config.yaml
arch: "wavenet"
model: "sound classifier"
dataset: "read English sentences (LibriTTS-R)"
train_examples: 15625
time_shift_ms: 100
n_mels: 64
hop_length: 160
input: "log_mel"
spec_augment: true
win_length: 512
targets: ["voice"]
num_classes: 2
norm: "groupnorm"
weight_standardization: false
depths: [12]
kernel_size: 3
stem: "single"
widths: [256]
mixing: "cutmix"
loss: "cross_entropy"
init: "trunc_normal_002"
residual_init: "none"
optimizer: "muon"
muon_scale: "match_rms_adamw"
lr: 0.0067
momentum: 0.95
nesterov: true
orthogonalizer: "polar_express"
adamw_lr_other_params: 0.0022
grad_clip: 1.0
steps: 10600
batch_size: 128
epochs: 86.8
lr_schedule: "linear"
final_lr_fraction: 0.05
warmup_steps: 530
weight_decay: 0.04
adamw_weight_decay_other_params: 0.05
Rows from block 3, named by matrix and row number. Rows with one number belong to one channel. Each number is 128 + 24 x the weight over its row's rms, rounded and kept within 0 to 255. All counts start at 0. Numbers have three digits each. After the name is the row's rms in percent of the matrix's.
# filt: filter width-3 conv, dilation 8 (model.blocks.3.filt.weight, 256x256x3), inputs 0-51, a 3 kernel for each
# gate: gate width-3 conv, dilation 8 (model.blocks.3.gate.weight, 256x256x3), inputs 0-51, a 3 kernel for each
# out: residual pointwise conv (model.blocks.3.out.weight, 256x256x1, transposed), outputs 0-127
filt.219 099:138147173144141098156109138131116148146134145107139102136120089124104120144125141147148126118145119139155143167101156092143147144064103150106148093129187135111118141135116148174149135127116149094110121138123125158124113077110136177151128115129141133121056124112174112171110120117101116130154067105142123108085139099132125127141105113118111133116134119139121128127117113112133115139124135086149088091107112104107107149136103121095144125160172091114088103155165164179138
gate.219 099:143109078062151155120135120142129148146138136099118134113089130155123113184102102160160119108120147116178120137161104120141155140082093160148116131149124129112109165105164127116131156129105091119143110129097142143127101151055129148106156120142127155149108131098164093117128145103093138153117108115127134104140125147190147103126114157142158095135162119134128101130153142093140120143113106141110134125107127133172146166156088127137149127149125099130131133127124123108138
out.219 095:100085118148127139137125102108122110148104134134109131134162173152122102166138143136110171144095177166142124109069147124114113125125148147118123118128165155135161164098144096138137132105132138130103085164092116150178133144116141127161104131107136148111113117164162105124100109217131141140173099141103135125132098072136117113112144126125096087143155123117127127093146147126156109143113
filt.220 098:195138137150125136130164144131100132122127103096163140130077127116111129122088093146120143156130155131127150114118154113176156084163110136132125173145159129097090159134114125110124104100099119109125113105124116145130160114116110074111170094133131124132145110123171126168105120133124148177132122154151135103116126144124151142151179075133112093133149133183115102130155149083142096125141146122123090189159114159116128159147131103125153159138084172136157092102090136143102
gate.220 101:148117101130168128121116083122126119111112114154097121122107114088105084116119158097136109147131105075107143128107070091144139113142133110110126129142092142136138106153148153142109135137139130112112114099096122150097141102081123109075093117158154115124108104128146141125109106084120114104134088159103162146106142140158141153140078093105074112105143103127173115139149123157138094129132137111146103160148108088104166130171149136153131064136147116171150114091115120108131
out.220 109:112145108143131138141128115158116117155135105117144145175165085139142088096095142158128114156134105148160122144101063068136120168188135161101093138099080123109141094143108128092118154145128100122124131115211105138148092133125109178143148122154098097157160132158145145131120133096103088122116119083160091126104103122120081147103105113156116142117103118122174108157089146165143166138130
filt.221 098:108180072151133167112119132126144121133138099133132134136177108143141114149159150143144154136115137171107133132152160131132109123131101158150143136084066136119137126155134117137146137118156141145121148090131172112122117145112103138131107090129122128114126131149144136153166123123111079118122139136089083132120103150088109147132136131149105144143143104155076151162110108152124091111078132102102088132093112138139135114155115124143120147070084133179118187134099152130119
gate.221 099:122125093125159121118111082173080148140141107122113135114109161137117118149174126096100113141169145164099177121082101170129046137121102103179124092126144118130129147110105142107126096154158115094105125140109088073107117162150142134101092128101124145108163124121073143103142143111110118135140123113112125094168136130098097134113135120148115106158125117173137096089107091105105129117149101117109145124104145103133140136162125125144163146140107110158204192185101110111131
out.221 095:123113173150155144133075144140114091135092159148159125095116122069088097135150135125139129101137116134109150132109122104145136107148135137092117149132144094144173115129134143137140129211094141105130095127159113084144117102101130115130166118127101163177106144149120148084118158074138143126118126138109146120173118110130103127128119132124129142137110167148149159111106160138113137119120
filt.222 099:143084141101100130148159140125123107095107142129110129128119117077117163152077095097092108127121146144164150067167144147123139141102121119154106121138116141143141129119127093106139172121134105127140134103139129091170133115122124113176158165158131138147135125155149111123129104152122146098122132097131123158098118173121132172134083097093101094090179114155103151140147146112107128115130108099144150164119134134088090160160161114115121052093126125107134143169170137136092
gate.222 099:091155172134148121126103121139146114081133138113124159101111124119127169113138062142120139157079127135117127102135126129131117111139131134183108091099175133131128111162168133058116151113110134126131132147126095135118123122166115085109124121125120111149139117146125098097129145105163083118121127086125180086109118151113145141118121108115125147134145144140117112098127097135102159125126110148131139131109151121129100151131095110132163124094150195159159088113128101093149
out.222 105:147144138176129128102107110101146135157132133106110117171093141132117143087111188142133128134126170139132145078116117092117146103141132120130122159110142158109183129130145134143128057107109141157119113089144152138132170139112125149116128142127153193134093177108114147123133141164182132111152150163177193110140129119137107118083154170155124114187145096105119131140134101136097117138120
filt.223 098:178169094165122161139134125112096081130139123154120111084127150125116136139123100158141127110129145150099110165150135098103133119141136089146133125119098144133135170097083093129147140115143087122125129099129118113100138125135092082113122098121141120148147081153105126089090120117134110151118155098143130095154122078136173124093145142171151106160130155160098145129125144159141140109106123129130147163127137202144079139125141141109117116094127159115167123134083147114133
gate.223 101:120152120141134112107144128106112146157144140129141105135123131165136116126094125140122159122129160107131126143126115137101090151152133138152079112096130096134109136159139150110149106153150144145149132100131162067113101118139175124111152101165118122110157124116151138148100159093113132141136132177116112162103126124138128147143072141117101121155157120128108078133117125085161109160077125112158134147140109093160069150163148135138143135133132128143113092105130103140141
out.223 108:085202126150182126114160121135097123132094131084137157113159131119121145118154103143114131088125151094160129095124116112126139154108148150137089136120077105175153123170122131134136160169103125078109126153151145087134102116159137137148100132145133142106118147109119093148121102139136129165140156152139129121111119150124136125138134154126104096131151097118143125168101189148151185142128
filt.224 100:159140159103104090099132138116097143106104136127115119121144108161138126127104132152114145187142124121080085111122144149168105145091103120163141145151146125089113104126126150136111158163105094135115120085133140159121110156096106130159104136138120147124137161158115141113165146093108161129096127144129142146126141121165111124094099127146118110101155129132109106117112128193080130111123113120118115146097172174132154117148124153153159096163074125163136133120159120126108
gate.224 100:144122107125158129165149120155164124122080115129094136127128148089085160140150146121074155144117139147153135131120140143104118191119116106100140098155112135149118148130128103116140138119143125140131120099149095104154118152138131147144141115149141093106122115099166099181153144108089107107152125147152076093108109145100132112131088117147130143149147150132162161169104139117122094160103141130108131114091124118155092146164109126129161142153095074104132122122155121107146
out.224 106:101118151131115155103147128081111124093123067141121180075111077120142135193160089131073124105135100125125089107161119130098150113167105121095139139147109112162151135081103122137116115142150097138121139140098120058106109096085129139130147112109121153110130152151100105134123153133154139148115115117145153126094159151123127146135113120120112148094123118148135149103141127123145151164110
filt.225 099:118072141098089186136137116097131142125125128126122123177165128146127136111114142146098139117177107149102083110108083070129132146124116160099125140134099122156108147112115141094147119125150135128108145131138107153137092116110145132165102153116124149149119129120056120139134110130115115108134150144086140144119163159145121108162152114173167107149103142170142132128178123114131152138085115133112134116125138162134154102137145150126121166128154094131142097157108119138117
gate.225 099:114148114131102145122129102090139177113109115187173137135130107102149129130127122095119134072129116168121078094122129113185099126105101141125109166098148154115090138107163123092137149146152108134140164135123129162100094155137129113122126135134145104152139126114127117150169125081126154152171155111097169106145100116127098139160118106156141096103090138116181134136139104197137172127129100156152138138111108121124140107131136117157158104136093120110145149153115162140141
out.225 100:110181138145078111173139100135148119094134161124123149122119115164109179123100164117081131105107134128116137164157130151140133118141162129136099130123148149113166112140166102119147140081125124123116145130105131128145099171087152126168170172135102091124159152090154122123099127090150123161168110093098130167106128109171136103169146111159154157182150115121134106112135127124150164105141
filt.226 100:100127131147131204166104157148158112153167143141118137117127125100125140132127185150128128147151108158105127125134175112101090135125150132115105148180168114147134126117129133130106139120138102139141128132116167137132136131111124139140143149129114144147119117091142079078108144105143091104144165118149131119102115142132094124142146123130140095045149134152123101106109128127169110115118116140116155147125146094094113148129120127131109133148137143110104132145092133144130
gate.226 099:128093161153105178122141121093109121133113126152127157107125123110117109120132157074147119128129143090106092122123140130180147085141104142120127116159140133114134111155074098150118120127112170134119136121151100181106167168111052135164133092141121129161153115147177175190114129075111108113102137138094117108108138134110136128182076121143158118097079128128132116118147127102128133084120082120136139065128121103091143091110111160152160108125174133148096137103102110129133
out.226 086:110131126170165169119127115155144177132144094135138094119091116148106153122097107153115166119140147160134123172106074118143131135082144092110103152132136125122109166132140077089123132110140161105075070110125116154130125146147171142142088146122152091125112135089110122114148140128107138123113151089113103132148142088157120107139123117110143086148133135150092120118141129148124115099141
filt.227 101:186161116103139027129146132121129132098146161116148145116101126109161160123121149129113156081124137080104069136134156113111110115140154140130101088107100111134087136176143161138102132149103099148126135131089074111147137157140150116083073142111122103111138153157114132116127149157137140130113115113142119111114113130108154121099147092106136143075127136110104134141131159101151106111129137086082099163116108135160104116135168092120083127127142099105116099133149121136125
gate.227 102:111117138142160152131146123111113143120139140120153122138131152084108110091126131103112147104116142134147200164139121152122125124116154110120175089133119134128149155127122168149131173137130120137123128113136154102113160082148178090049130143117126104132170113158088147107154162114107154129133152129097159131137141131110128120137124134116121146094135177116109112152149117138146103087109121137092116107100135129143124137164129098139128097140107109126140152107101153113124
out.227 090:140097174086125107162126097130121161076190132142119165123127136129111184097118133124146127162122120147165105136106166152125155151151134154128125168144119100157117100104129134130124124097133153118113153105110115114113080136130120136103120140134094108121088089131105140147117165154121125121133077144143108168125138091144127132139125076135123130124147131115102076100159115138147138101146
filt.228 097:140123098134103130126162106123126123130130097117098148122177145150121142134133143121123094139108179159103105090104155177125106093127136138091158149133168108131107126117139141128131158114156106139122127115136119098136106127140092167101121144175133138133106106095117103197141169143117123088125137115110125126141079074125139166092152134116127123138141132147145147130134155172161125138131153152146099133083161161137124174139082105112153106106159152113163161058107145167118
gate.228 099:136099116125099154174147139125153140114106112136149096182096073120122158185130127120142159166161140115067120122086158106122138121119132126135118173160169116104154144144100157136152121130137148119142104124113110122149151115176171152103097159127103134146125150140167150140110165157133116168127147156120153136152135135136146124141106102116112102146162171153164142126120112156125128098140132143110118124108126104146122096143146145153165103068135141124148153133127116142113
out.228 102:151128181127109119117096082103132131151118134133124093080073135161138157147156137156134128145119150145123155152132053152128130103130135095162127105097120132150139098139120144108116159149130115110113141130147119159104134124102130141140138158103120143170172104156193156124129084121107111204142155155180102193154111132135169126134147098119157132109154135121145137134129123125115100086124
filt.229 097:123137111103154125090140165154133129141126138089175085156168097120139122150146131147113164152109110156089126114133086108059150131151120138144106161105127122080123156127122135134138127114113114136154159121137155140113107165127127077126180130102131127122137126128145082125117072101121153112168148163122128094158113106126161200194139123153150086140122116130123140105141143084124121118117134156149105123101160109121131121126141162168126146092136121109112129140068113118134
gate.229 096:114113188136115091159121124096140210089097135126162112097179128137124193123115124115178118116165125141136139139119126096178131151130160133153121148152141129148114107158142146168125102134109107168169130139148121116095134123170157145129120131135112168145090141117134141132151147140124165177117129075110136112113121148136116155147139102125177123166125117129140145136145155115114115130144107104168083123094126173148158116135088203128114154122147116150134151114120145145133
out.229 098:134134124122143148140090190140122155153082099120091133099138178105103096157136127131120151117137138151116164118094136120139140161160153174148124152122146141164131156129156135127132119134110172170154161112134177129152130174150135104110178140117080077149160130124145125176109115161156124147107116111116154142167166141107137114087128122099120141157091141123117130117113120145169126141105
filt.230 099:159088136118149084124131177135168099103161123127136090112126104079142113137146136143111128120129123137070135154162118096152096130153100137150143115165088171167136091089121169110143146104112134143109126121136151168103088092143120115117120153120104132104140135138114131133058105094155172132114154179102152099118131158145099087115126115140129101138108126101129097179125155129126152099136127149128114121159105136089132150137089162106155111136100151100103116147105124126137
gate.230 098:138165134140133156129091125076155127136160151127116126101126116124119137086129139087130153124119128162137125158115160150118164124112125180112100160143053093139131159109114107136145139133111095073139084117116120100147136150146150129090138121151123106115132087148167114119170184091104123132104115147123119121125115135135136133112162138154116138152143148134152155113126119144160123141174129183158162116130109115128108173139146138151094133125130144137111109158099142102148
out.230 106:127113141104151117120151166167147121176132160127187076158126142122077123132148076130111124162157133113123087088126158182092099152132150132123094149129146139137122121081161119171102141107137099113121088162129153118074161150104107122134120114132124153123138128138145121136143206152156094165096132109134147117117144129117133146154137160133118136105126161140137132071109121102168114147152
filt.231 100:102143143143145148144152110096131107099141148124168125130178148115103188110116152130089145160113102110149169138115146078111111113133161177146135144136169129118095128129129150138126124157142099129115101115142164129094141172106134143103129121157147114133115129138114117190130135157145101138120103116154134052123134138131112117114172161109129150116088152151124118129135138073142125133143112166146135111112113082119157134096164126125118114093140122131092158127170099130176
gate.231 099:120128148121138125155123135138141136129130111106103133110122134167135127091098156116139129116131105107126085113141095121154165158106136092084115112096128170114113189147068149160127152133128155133129170099143078085107162150124161094123153138106129119142147108129101071153144114152151151094131123162098118139093067120103102154120158118086150134154087167149141105119115123117150108171124141075083156125117119135130091141141150122130179174144130144141146140107072113100153
out.231 101:087108073115155134156142118144115159115125131153108176129118184172105111115145136116064147117161131127108133123113121084098134109128140140141118102173099136155147135119151099170106125108124098092104133143148102119163158206111142131120084122104145118142161120130109121141139129076145065117168132161191115128158124107085097115152134160132147093115095154185132123098122108107138093108116
filt.232 098:146123107153097120132151138097111099155128142135113132136094132110127120111106127123166161163161110150096109143112146129173151170094068165095093174167153168154157128124074113132153118110112098126123102116116203065140131121111070117147126140115127130140104134130105091108153132114112125146148130116166147124103178159145151117121167119127149126111128104141180132116152153103151099135075123114144096139138101114113099157128079135136140129159111113124137118156118131135115
gate.232 102:144058128102116115108126120125109147143122145126151082139141165104138122111105132114131120151122138133105124125098119123125091167133122134117109154089138121137127127124147098120122163128122129093101151117162116110094107157099163091159147147118133147097107085099111114133101120111085123154139151127127102147148120102094144147143139131154142115142110123076158179126165156110137131123142098090141115109141149096106134137142117105126164118068102137100125172123112135115141
out.232 100:150141131080118143128152142157180110084151123107146098150122153137073095143125127134161126119085101138133151133135120123114119133107120103129143131099096138134131149146160138114098112132161131132165145156097156127147090111135133125150130155159134153126132146112096172176103100148092124119135167129148141114125136132174152080134162137122123112138141137124081141124084131117096138137148
filt.233 102:135148095086102157120130153127108112120154084129141159129133119113150141112125123105114155132125105144146147116134087148115098112071175080111150168088119160081121126106139162119117116125157148128125113151122154101186128126152138129139124126116121148150110138133136073164104118114152205115112136154100153125107156075125137109099145100128135148107147146095111114098134112175128141135160108091136150125117121159149117103127136120148144116088126151128091113098155140118122
gate.233 098:114132110161152131134143131161128144108115133129120120064119140133127141111149128151117161122119089162128119119151145108106090130098096127178153159125113165122121168130126118093131119136177172133131171125124160108128134122100136119118141169126130149132133113147089116109159124150135148151091103148123097162065088095089111133121110125104118107110127116131132107142130103129150131149146128144128107154120127148169138149127099123120147142100108176154122156059126133138100
out.233 098:116120158114132162136139154123118116143103084156108110118147121142124096143109148129092118164136123123122126087135126130132122080159123149127140155104119125143112119093152121149135152162131136088127104146170116168107100136143128134117123130159122123150121137103087152152146144142136178120138164183144170132150091082159128112134081163120091152183054111130157130154143088136113107137100
filt.234 098:138101113118129103155112082126146134119136141122096161174142152118112126102068145107130105108099099115113128148135152123155103104150138114167139127101121136103117142129165133124133157140154109134126156099140111077175168095096140110140126146101137140145134117114122135140135134125090120109131134139121134133138116188142111125115112122128076098141096100083128115100140131131128102078136123156125158113165109123173109167156135156167117183081150139118102124101103153115107
gate.234 101:153175167109114108094166130152175157160108160124105154177102088119140112161155114141185149130125115099119139132148128149137162156105116151147112158110158091153136149159124139129161131155125118139118123116144111123120111127149153130154128126092094139135144171097130153102140141123145151123089137106155136084155140124086080131170135129156123134150134134100108116134135138086161138121123103174157085136114130128147158128155143112116109126126131132096150109109150120163095
out.234 098:077138140160139116132143120108153154094167134110131117146148124159103126086166133105140141145151083108141143123165124157147111109128125149128095138099097163114155122106146129163106165165129138118152142143113139150133116155106117125106104122145125102137130120076139133140131132119133127123159144160116128145092124099106154121138162133144093179109112153154161094098095152109115114116105
filt.235 097:211142124129151162154126128122127157111124099103102154166119145110105089106097110129123137144115133185136109124166127083106112140117107179119171110142133137165123103100164116129152135108153122074138109149109158179130173138098127110158113114112134144120131119146139107163169118095194089081097124113136133142152135131096115145141133132137134166128132165127159190119136137097153153157116150127148096144114134127160177133144155142086111140115107142107119091145158104120117
gate.235 101:118107131106124075121142158145118128096131138144128152102145112127154128137157114118140078111147108098084062122081134147109112110142127143148127065139142120104120134114114161144155112112163128148108117125117089124123127170102126103149128133145095128116137070124149130133116146122119129134128171086114071161170086130129121150164133137078100139148149144094126132136123133115075140112065101092086143128103156136125124077155145113134149119134112132103121099128129130135148
out.235 100:128149123139108076099140112123118137098099148116142131094112113142115109118161132094148127138141155131122162130166082114128158149102096155114146125114128101142136121152161158105184185116145161099159133150152129158139109132119164066154173120073163101133129105152149107087082139138146132135146153165115143151128114148159149088135137153130105135105152129144173110093106168119072113150150
filt.236 101:175168136121138132114078107124178108115122142129148158100133122125104169157111160085123075123125123135087124095099194137140104131089104107095171123179122147136119121100142135100151112154146124130159104135141150101106115152117122130117149127154119132101108155107121130043121113125126124125132145120115130178097134106115137126140101181129171162122143126128096156119155159144108137161125106119133131130142064119108092133098126117142129146094147111175144124139101117103120
gate.236 101:137103152105120104124096076172118156124123125157098111090148120105120182147122135146113135138109170152121153135092129154174130077101132084132100114156140130102118085138167099136090106144137106127109140124106095123108116171149111133095122127116118144124157138158101104138061156109148146157137124132160132123106136150163111114113153137177095110112134133161115105157097126141136115122108142132142150150116123180167127146108169120131194088107133167143123095176122146148101
out.236 111:150075108138172120111128163123170132095189117107129113120164146147138080105129157094106103135146124144132113107128163155083121095172177128122110154132147131149149157119159146118111120054132122133156165153116172157104133138141129159101137143093090112144129122097082123121126084154114139112125139137140158187138087165148123142111105103137142118122093091110153135122146122165090117173104
filt.237 104:133156126137112110140095144152128091126148126069064138072158153121104140100106128174101115141127138093173117160149120125121108121116130098111132122183110066172098154144104065109116134146151114122132101126153139108178158127141123145165137158110116125100114105140173165146112097111152108121132120154108121123146085163139158144130105140138126127157117178130147139144156085140126136148115122127121136126143137162132121132145123114136167123158108146129126153151157134131130
gate.237 102:140136122138089200119130138091105065144155127098140135152110120138116137132105125063120165130148118127116159171120161113147153140099140110115159125100099129126146129108114127118152119104096113156130102104139128071138141118120149099098133081105133114156153179135087136125153104122113127127130099128082125148121109102090122105076106137130085139171135133123154091152115131137145146167109151127124146100118119149141128163143125142124146083140160114146107167124147116119108
out.237 108:121131130129166115180113122113140121130115130157129151133123093107135132124118166092103095175136114136134130121111095105139035108103154135078133094159098158146152091118117127151108146123122089139176109148140114138150119137161094136116153109141131158126144108137124134160167152105116128162119117164179114137121090115149082147116128149100066091115149102128096111140080107110083130100131
filt.238 100:054156137120110130121136097142140094134121144102127112145138135097147113122110088142133090110154091126101091109139108138116166126143118151146089147092121152128128121141112146116132132128118090110107114140152122089084124145095164147129127104117114089156101133128148129131106156150128123146119158127121111063125097162112149116097165172103102155137145152134131099128165118111125137111142144099120128132117114159150166089166115073109131112070081121138127110088094122121120
gate.238 100:142133100115148112127154143136126156157161128128159128147136109143099142130085148113157093108127113154103088056168102099131119108123138128107136089112127108168113133125129125113118167137109156110125114135094122160093155144150124133143132112102114087163122125131124145113127173113128102152112128150124119135146121135156106133122171116110147105145143135141121113085142119139138114052141133159151099115129142124098145095117139176102137077118045120124110158161099131114122
out.238 094:138132156117125135086125135147112185154081116114130157130129095162128146116154099164126154116105151113103114150135145147119093130117102102140137162130128124123125138152120121109095126102114117134160112113091164145136149129127110145159105141148123179143103097122105137191107154103143118153105138118145119129139095090121111182142154156121137130169133142116125128133080135127112122145158
filt.239 097:127113105104116120129135115160125129120096101089156133121076150133102122139173118118090156129137127102150087112101156142133150106133122093102116143133133122112125101083122134142111143173155142103095124134135165149157156109162110146099094097117135130164146141108168137165159119170167173142129121122128085120085125136084169136159101113145096174146157103154119112123119137161132120172128104105064142108128124108172095125131141147132134159102119089114108110144120099110138
gate.239 099:092128255120097127139110157109091120119123139122146130106095150162132111120135120128153128139121131146085145116130111110134133127111124134099130078205089135093145146114109113161179135119113149141154127143113164149117107134139155123147097119088137144148106133111114145123138147113144123108129148143118148115145143115088124118135125136169102107070176086140093102092147114127144094147134086131110127079124121109107097134092132145091146156135105129111117136120139142131116
out.239 098:119120111145108120111116175128103139130122134087094111145106156168121131171122117129168137165116106140124096134130129134141155110164152165119123155094149075135114146109071131108105130102150112115175145130123104149118163161082124148121180158117127099120108083096141133128140178131089132130155126116127106098120139085137109124114155093142083146115121124116130111110114127146125144111102
filt.240 100:101127142133135147141122130127116138136109175103130113144162132154109114159141108150110153105146140084125109121127100155133148132126099142113142130166172119114114119089134092133061133159127102148096130139123159145113165158114124169074118098157122115122104110116207139096121142110120158195154150129095110078115108150128117154127136138122132142142137093161065133131122100139134144146099089136164096115115115120131139127105117121100184079109128118131132149173158144109143
gate.240 097:149170077141148153118131151089119115108123122073148122177135112157106125111150181108138168138123102112146135124141155167147119115119177096149153158104106165121128105170106085127156129123115146122162192152144144076156139115142092146135104118132145123122112136121120120104149123110139107143121136119120094143099155121168081157098144119135111136101162141119145145156151134141130126108176145117163088129107140143139154168127187142096139141108130150152130166149144134148079
out.240 099:120151110110116137130090074140168077113095151119165124126114140130160138112150141128079156138082124136097109123110137072137127151136121126103126140188117106105101108151146117125115156148102159110090121141122086117113145130087068175130147103100151092123123106173095155102078113110120116145117140097137109137126105155146148154161128103086099115117146132142160089154142184137161137156158
filt.241 099:101115094072129112113138125151131169114143113161107132099099103148129123100127126132159138113161117098162161122121128137150151100129095154136144151161142153135138109109145099100119128126143163133160151136149167110105158171133105109147134168145146127115091124123176107106125092154156122114127146096131155133123142133145105124139154119112123131126138117154126119108156149149092117121146143137144125157111103091100127106164107145137101100150128172133135161152127136129111
gate.241 099:139108141106119149108139146110106134135096143108128117129120174181177121119144123133112117133081132107120165112183102126116063161118122118124144149086132178113116127124122126168154118121133130121092107135139087115160075127168130132177139126091136112151123120126121086134131098116166112134169138152128144157149114169123151131131151153139162140086127127113145110172127122110078122124113143123092183123132122142155111135136126166102112116113088136110108172155153129102126
out.241 095:140144084134121095108137121124117204149087136101132143126138106125110127133152122129107098143129113136106128138116089181111126130106128112131148135135096091130110127160146103135157143097148163157130115128094089109160100113131124047132120150127175138144119146100115089156098092133102153164095085114127110102117055090154133114157107109145119113108116128146051116141116151135140110142152
filt.242 097:099096147119115128108111148110089123128123126132129141087096153100112153114120094097102128110131150089119108099163084084148136147096079138159091182098123120136139147144147118106100117130117126142099103145124110118048113165159164118092128135169136136145166066140153137114105066127137119146116121139080130122127156144123092124095127147175140089168149162148098132130153135113148106110121113155140127113107105106139136131091186147121113166157133141162113141132068110107109
gate.242 099:175117137141167098065113130116178136106118100112148125138121132115124122144137130095153139122125126194142113146147127160133081124145147099116121149111112121146155125133132099174136105162138149081103117135135127131129156142117110158161145078103097108134168133158147121151136112151123118139127148184137148138167119099114096165133105140145112125139102113102161119113122137111164149117116113134153111182117144133118026162160098127103118106125076133142144076075090136137183
out.242 095:077133124143118141150114165173104122120142134074152095124207113144162082113131086133122151122145108161154150140080115114172130157091117127143137161098097156128111107097070137133094121157163142133059105107136083101139138123153131127163135089113109133107126109130120088131113140122094136151113135147192113136155147106104112138153070112139120139100150105112115118126139133112126095153141
filt.243 099:089119232111128159125125140124095179116159129089125124128158100132131137118133134118118123108086107109117142103147126115113140123121092099142090179159116178157124142088079127125123137128144091114106124085156115161099099128160096112155163150121164132135133126122087121031145096136123121126125145126118108130107098135137083091109151134137144053127151151157135166140087169126126153101119139135135118122124142096144131119156148143165114128140089093092095170122092140116086
gate.243 103:130108123156153095125128148123157148158163129133124089118177096106110148145150145131158114116121130115085130154139144116114127174168169121101175121091044087143136136138114155124133142126087100126142108151156155151134113149158116120109156120110164135106150071153117114134109097143172163160137093171135128126139069129108097134112093097124159103099126148133118078100161109134147111153143153140114121102131093138108124155123168113105140121134087105089110079110122140113107
out.243 102:125135119139119104147126138109124120110127115129142115137107149125141103149156119118139158135162136099150139108122125117106145130118128134116106129131087121114124116110125138142081114122167161176157168116126137156179142139071130144141154157097084111139155135094152104129111134086128151102140137114067121137100072125145125098144135137142137148137109144166143131142136111158162086116120
filt.244 099:109099104066107100096130145115140115148071156181141103111139118094154100147149102109101140165108140134144119150122158127081135148110129129125106134146128155117141140103117106131124124144084114132138129117118109153092123118113144104160131124122087130100114136131121149124114128132113113088166152165125101114115134154131120159140164162145086169134153132147140121112139088102113083167127134074120151158107106138126139109100115142112136153119150171137119093115086153107119
gate.244 100:076173115081098135078107140110143125166132150124124113136161127136118130138165122128107102161124101114155155164187125149139117167135132160132123113112115121112148134140141152160131121133150132112116107125132154166165089169115182182152132106129146130103130138154124114125146133089124116113157105158140113115122136127114145104149130104130121168178123126121100128089157142135112133134089112143104136128109111124111123130146193143142132111071106165120140096150113136104154
out.244 106:127089097155110136133132180134131132129145111123133158137107108172142196125135153103154131165110114121121157106107181089162139153131149125103154132133102111116143106129143117106111110083132104140141106159128110103173124151110083109112141107105140112137155126135126144123124138143143140099145151134145190116125177081130155128083091116125105069136137100119122118089086126142119139135132
filt.245 100:079174137109133144132120118112146110114124112152140174100153115135133127085132102121136128104140168123128116155153117114103162145170112087130114152153159089135117164121158161090098055145094141139155147107129115124175081121107110153136097147145135091115152131159115160152151107150147102109125135092139157116176116101138158107072127119128121127108117135143145168142138117160119113129126146099106149146114130152126130102140111177110132136148134121103163134116120136116119
gate.245 098:073174163147175077077132118107096162113120115156093129142124097129131116124167136136138140138139109153188181099122152114140117118104070100171146162133132136127146133122092068123147121150116124113142110150142103130094120133143111142135109152122127137091123146122127136141093165106110171127113093105124150125128109086110092092092149055128153113155169074119106126099125174125133125153105108096136100144108101182143138116102103128146118137165172162171114137125102123139114
out.245 095:113100144135122146199130098169134117158121147138126135092127112152131135138131093142147133141151098150160147097175160127144096165125098139122100103143105096132141171116138111133166156147137141097169116107165150110136105168144143150115137154111167151140120165153123147119163159153112134165125172145128159170064137127177106091185106134115108119123158131121104133106126135121142151134139
filt.246 101:107087092089147162152138159138123161112154148164101137088134093154139122135143123073142114143144128138130143123091144166107172059155150089150152154114115144167156116135140140136125144121114137114121132124154091177150126114136096136104111133101126105136108132159145151075089173147131105115107107121151087120145148086131153174163143096138135143110144139136137141171112179152112151114146133153080131131115152123106103168113122134139099124090119114146137097169125144150126
gate.246 097:168151127114138090127095118153096128107133123128105130104132167119123138141139151138145145133094096099118139113111125141121160167159130145153120120164116111113134121127098130101104122111133137105132096122115185183165153125067137159113125129097107100098092101146156132159116097106089133129116109121170150138108159115142111139149138178165162087127118095126114174132133122135106103160121103104133126138115174154097099096103168138097100176111117136145127075088130148131152
out.246 097:168101153165136131085127113073168180145130119101147119125123125157117143111136116117162108116139095119106093133091118168124124109089126128124107127115100117175121094099134140144146090119073166145127131144109105095083124142144128160130115142120159168141147099150107080130134138119172132138138119132108111123179132110144115121127139132124084121115115116100105141122107096091134133135165
filt.247 099:185137095113146173119172144122163165125117156139134101149122131102106149139120137159125138133117142129106175132141120129137168132141092144134126153164097087124105155120123108143082104121130145135122105142141133177135143080113147125140148112143135137109119149130159134110168121151108093123122148111127164114133141139147139156089117127110111100129087142131146107122093106093126135138152129151167195149111153173152128119163167117135155159093144137084132143112096108121113
gate.247 099:110145127132122137109109136175115155158118124125137126138168135116138144101174125146123126138108105136132113144148143140146124156146098150194135174100173125119114135114127101144134100149119133157143142077151121158134094148160122126126127120106153110161106132135103171114093091136157148114125132109149115137133161110190154154076122135086106142067098109155092123134089168120146069146196096136125138111135146132087091136113142108128133134117099112153147135158115119127085
out.247 096:095126159131113160122149146140128149133138097118129132135080117096123136128179127108093111155155135092149150152080091130126177147093133126127148143085103098135146187109157129113107099116149099161112187138136164165085143130131126135106127112117131153137172095148122145131101114136147120098107101107157126114083112111135128144078094188097122109155114159094126128134120154129141122153111
filt.248 101:139098126107106133085147176160148130118132105123113116123131113138124147151128105146105138097099073095120152113176109091119106072138094117169098097123155164134088111084160078140150122130136115146123132137133121109130095120108082121128142128113135088099128126133114118127154138158165146127126158133105120143108132136111158097128164107170117141107131106108153103133100123163111178090177108161104102117111126158131133106157114143099108073153133136146129120118144076131150
gate.248 098:177138097132130170131125139206176145114146124160127191103124092125125141154147128126102142093111122073116150140117145134148124111128127132102105067132125142168132073140130135112138153124103142139121122148109107114126171135153156105105110150130101135144118115088136108082107136109150110149117128113115125111121107138087102144100132080116139119207146124089121122098133130142141112121122119098125099139111114110070148082113125156103131088132128149084157143124141110139149
out.248 099:117101067128131114164153186106117122108081101124063173090127165170170136131119154101102138159122167126141068132129129107094156133095126139179138129121155140128119126135135125163126156123127146130149158128145173128144109123136096090127146175143135132137107088144125153136106149109113107167099092132154110114143110117083168151141134132120105172119152145155116122117128127097108129111141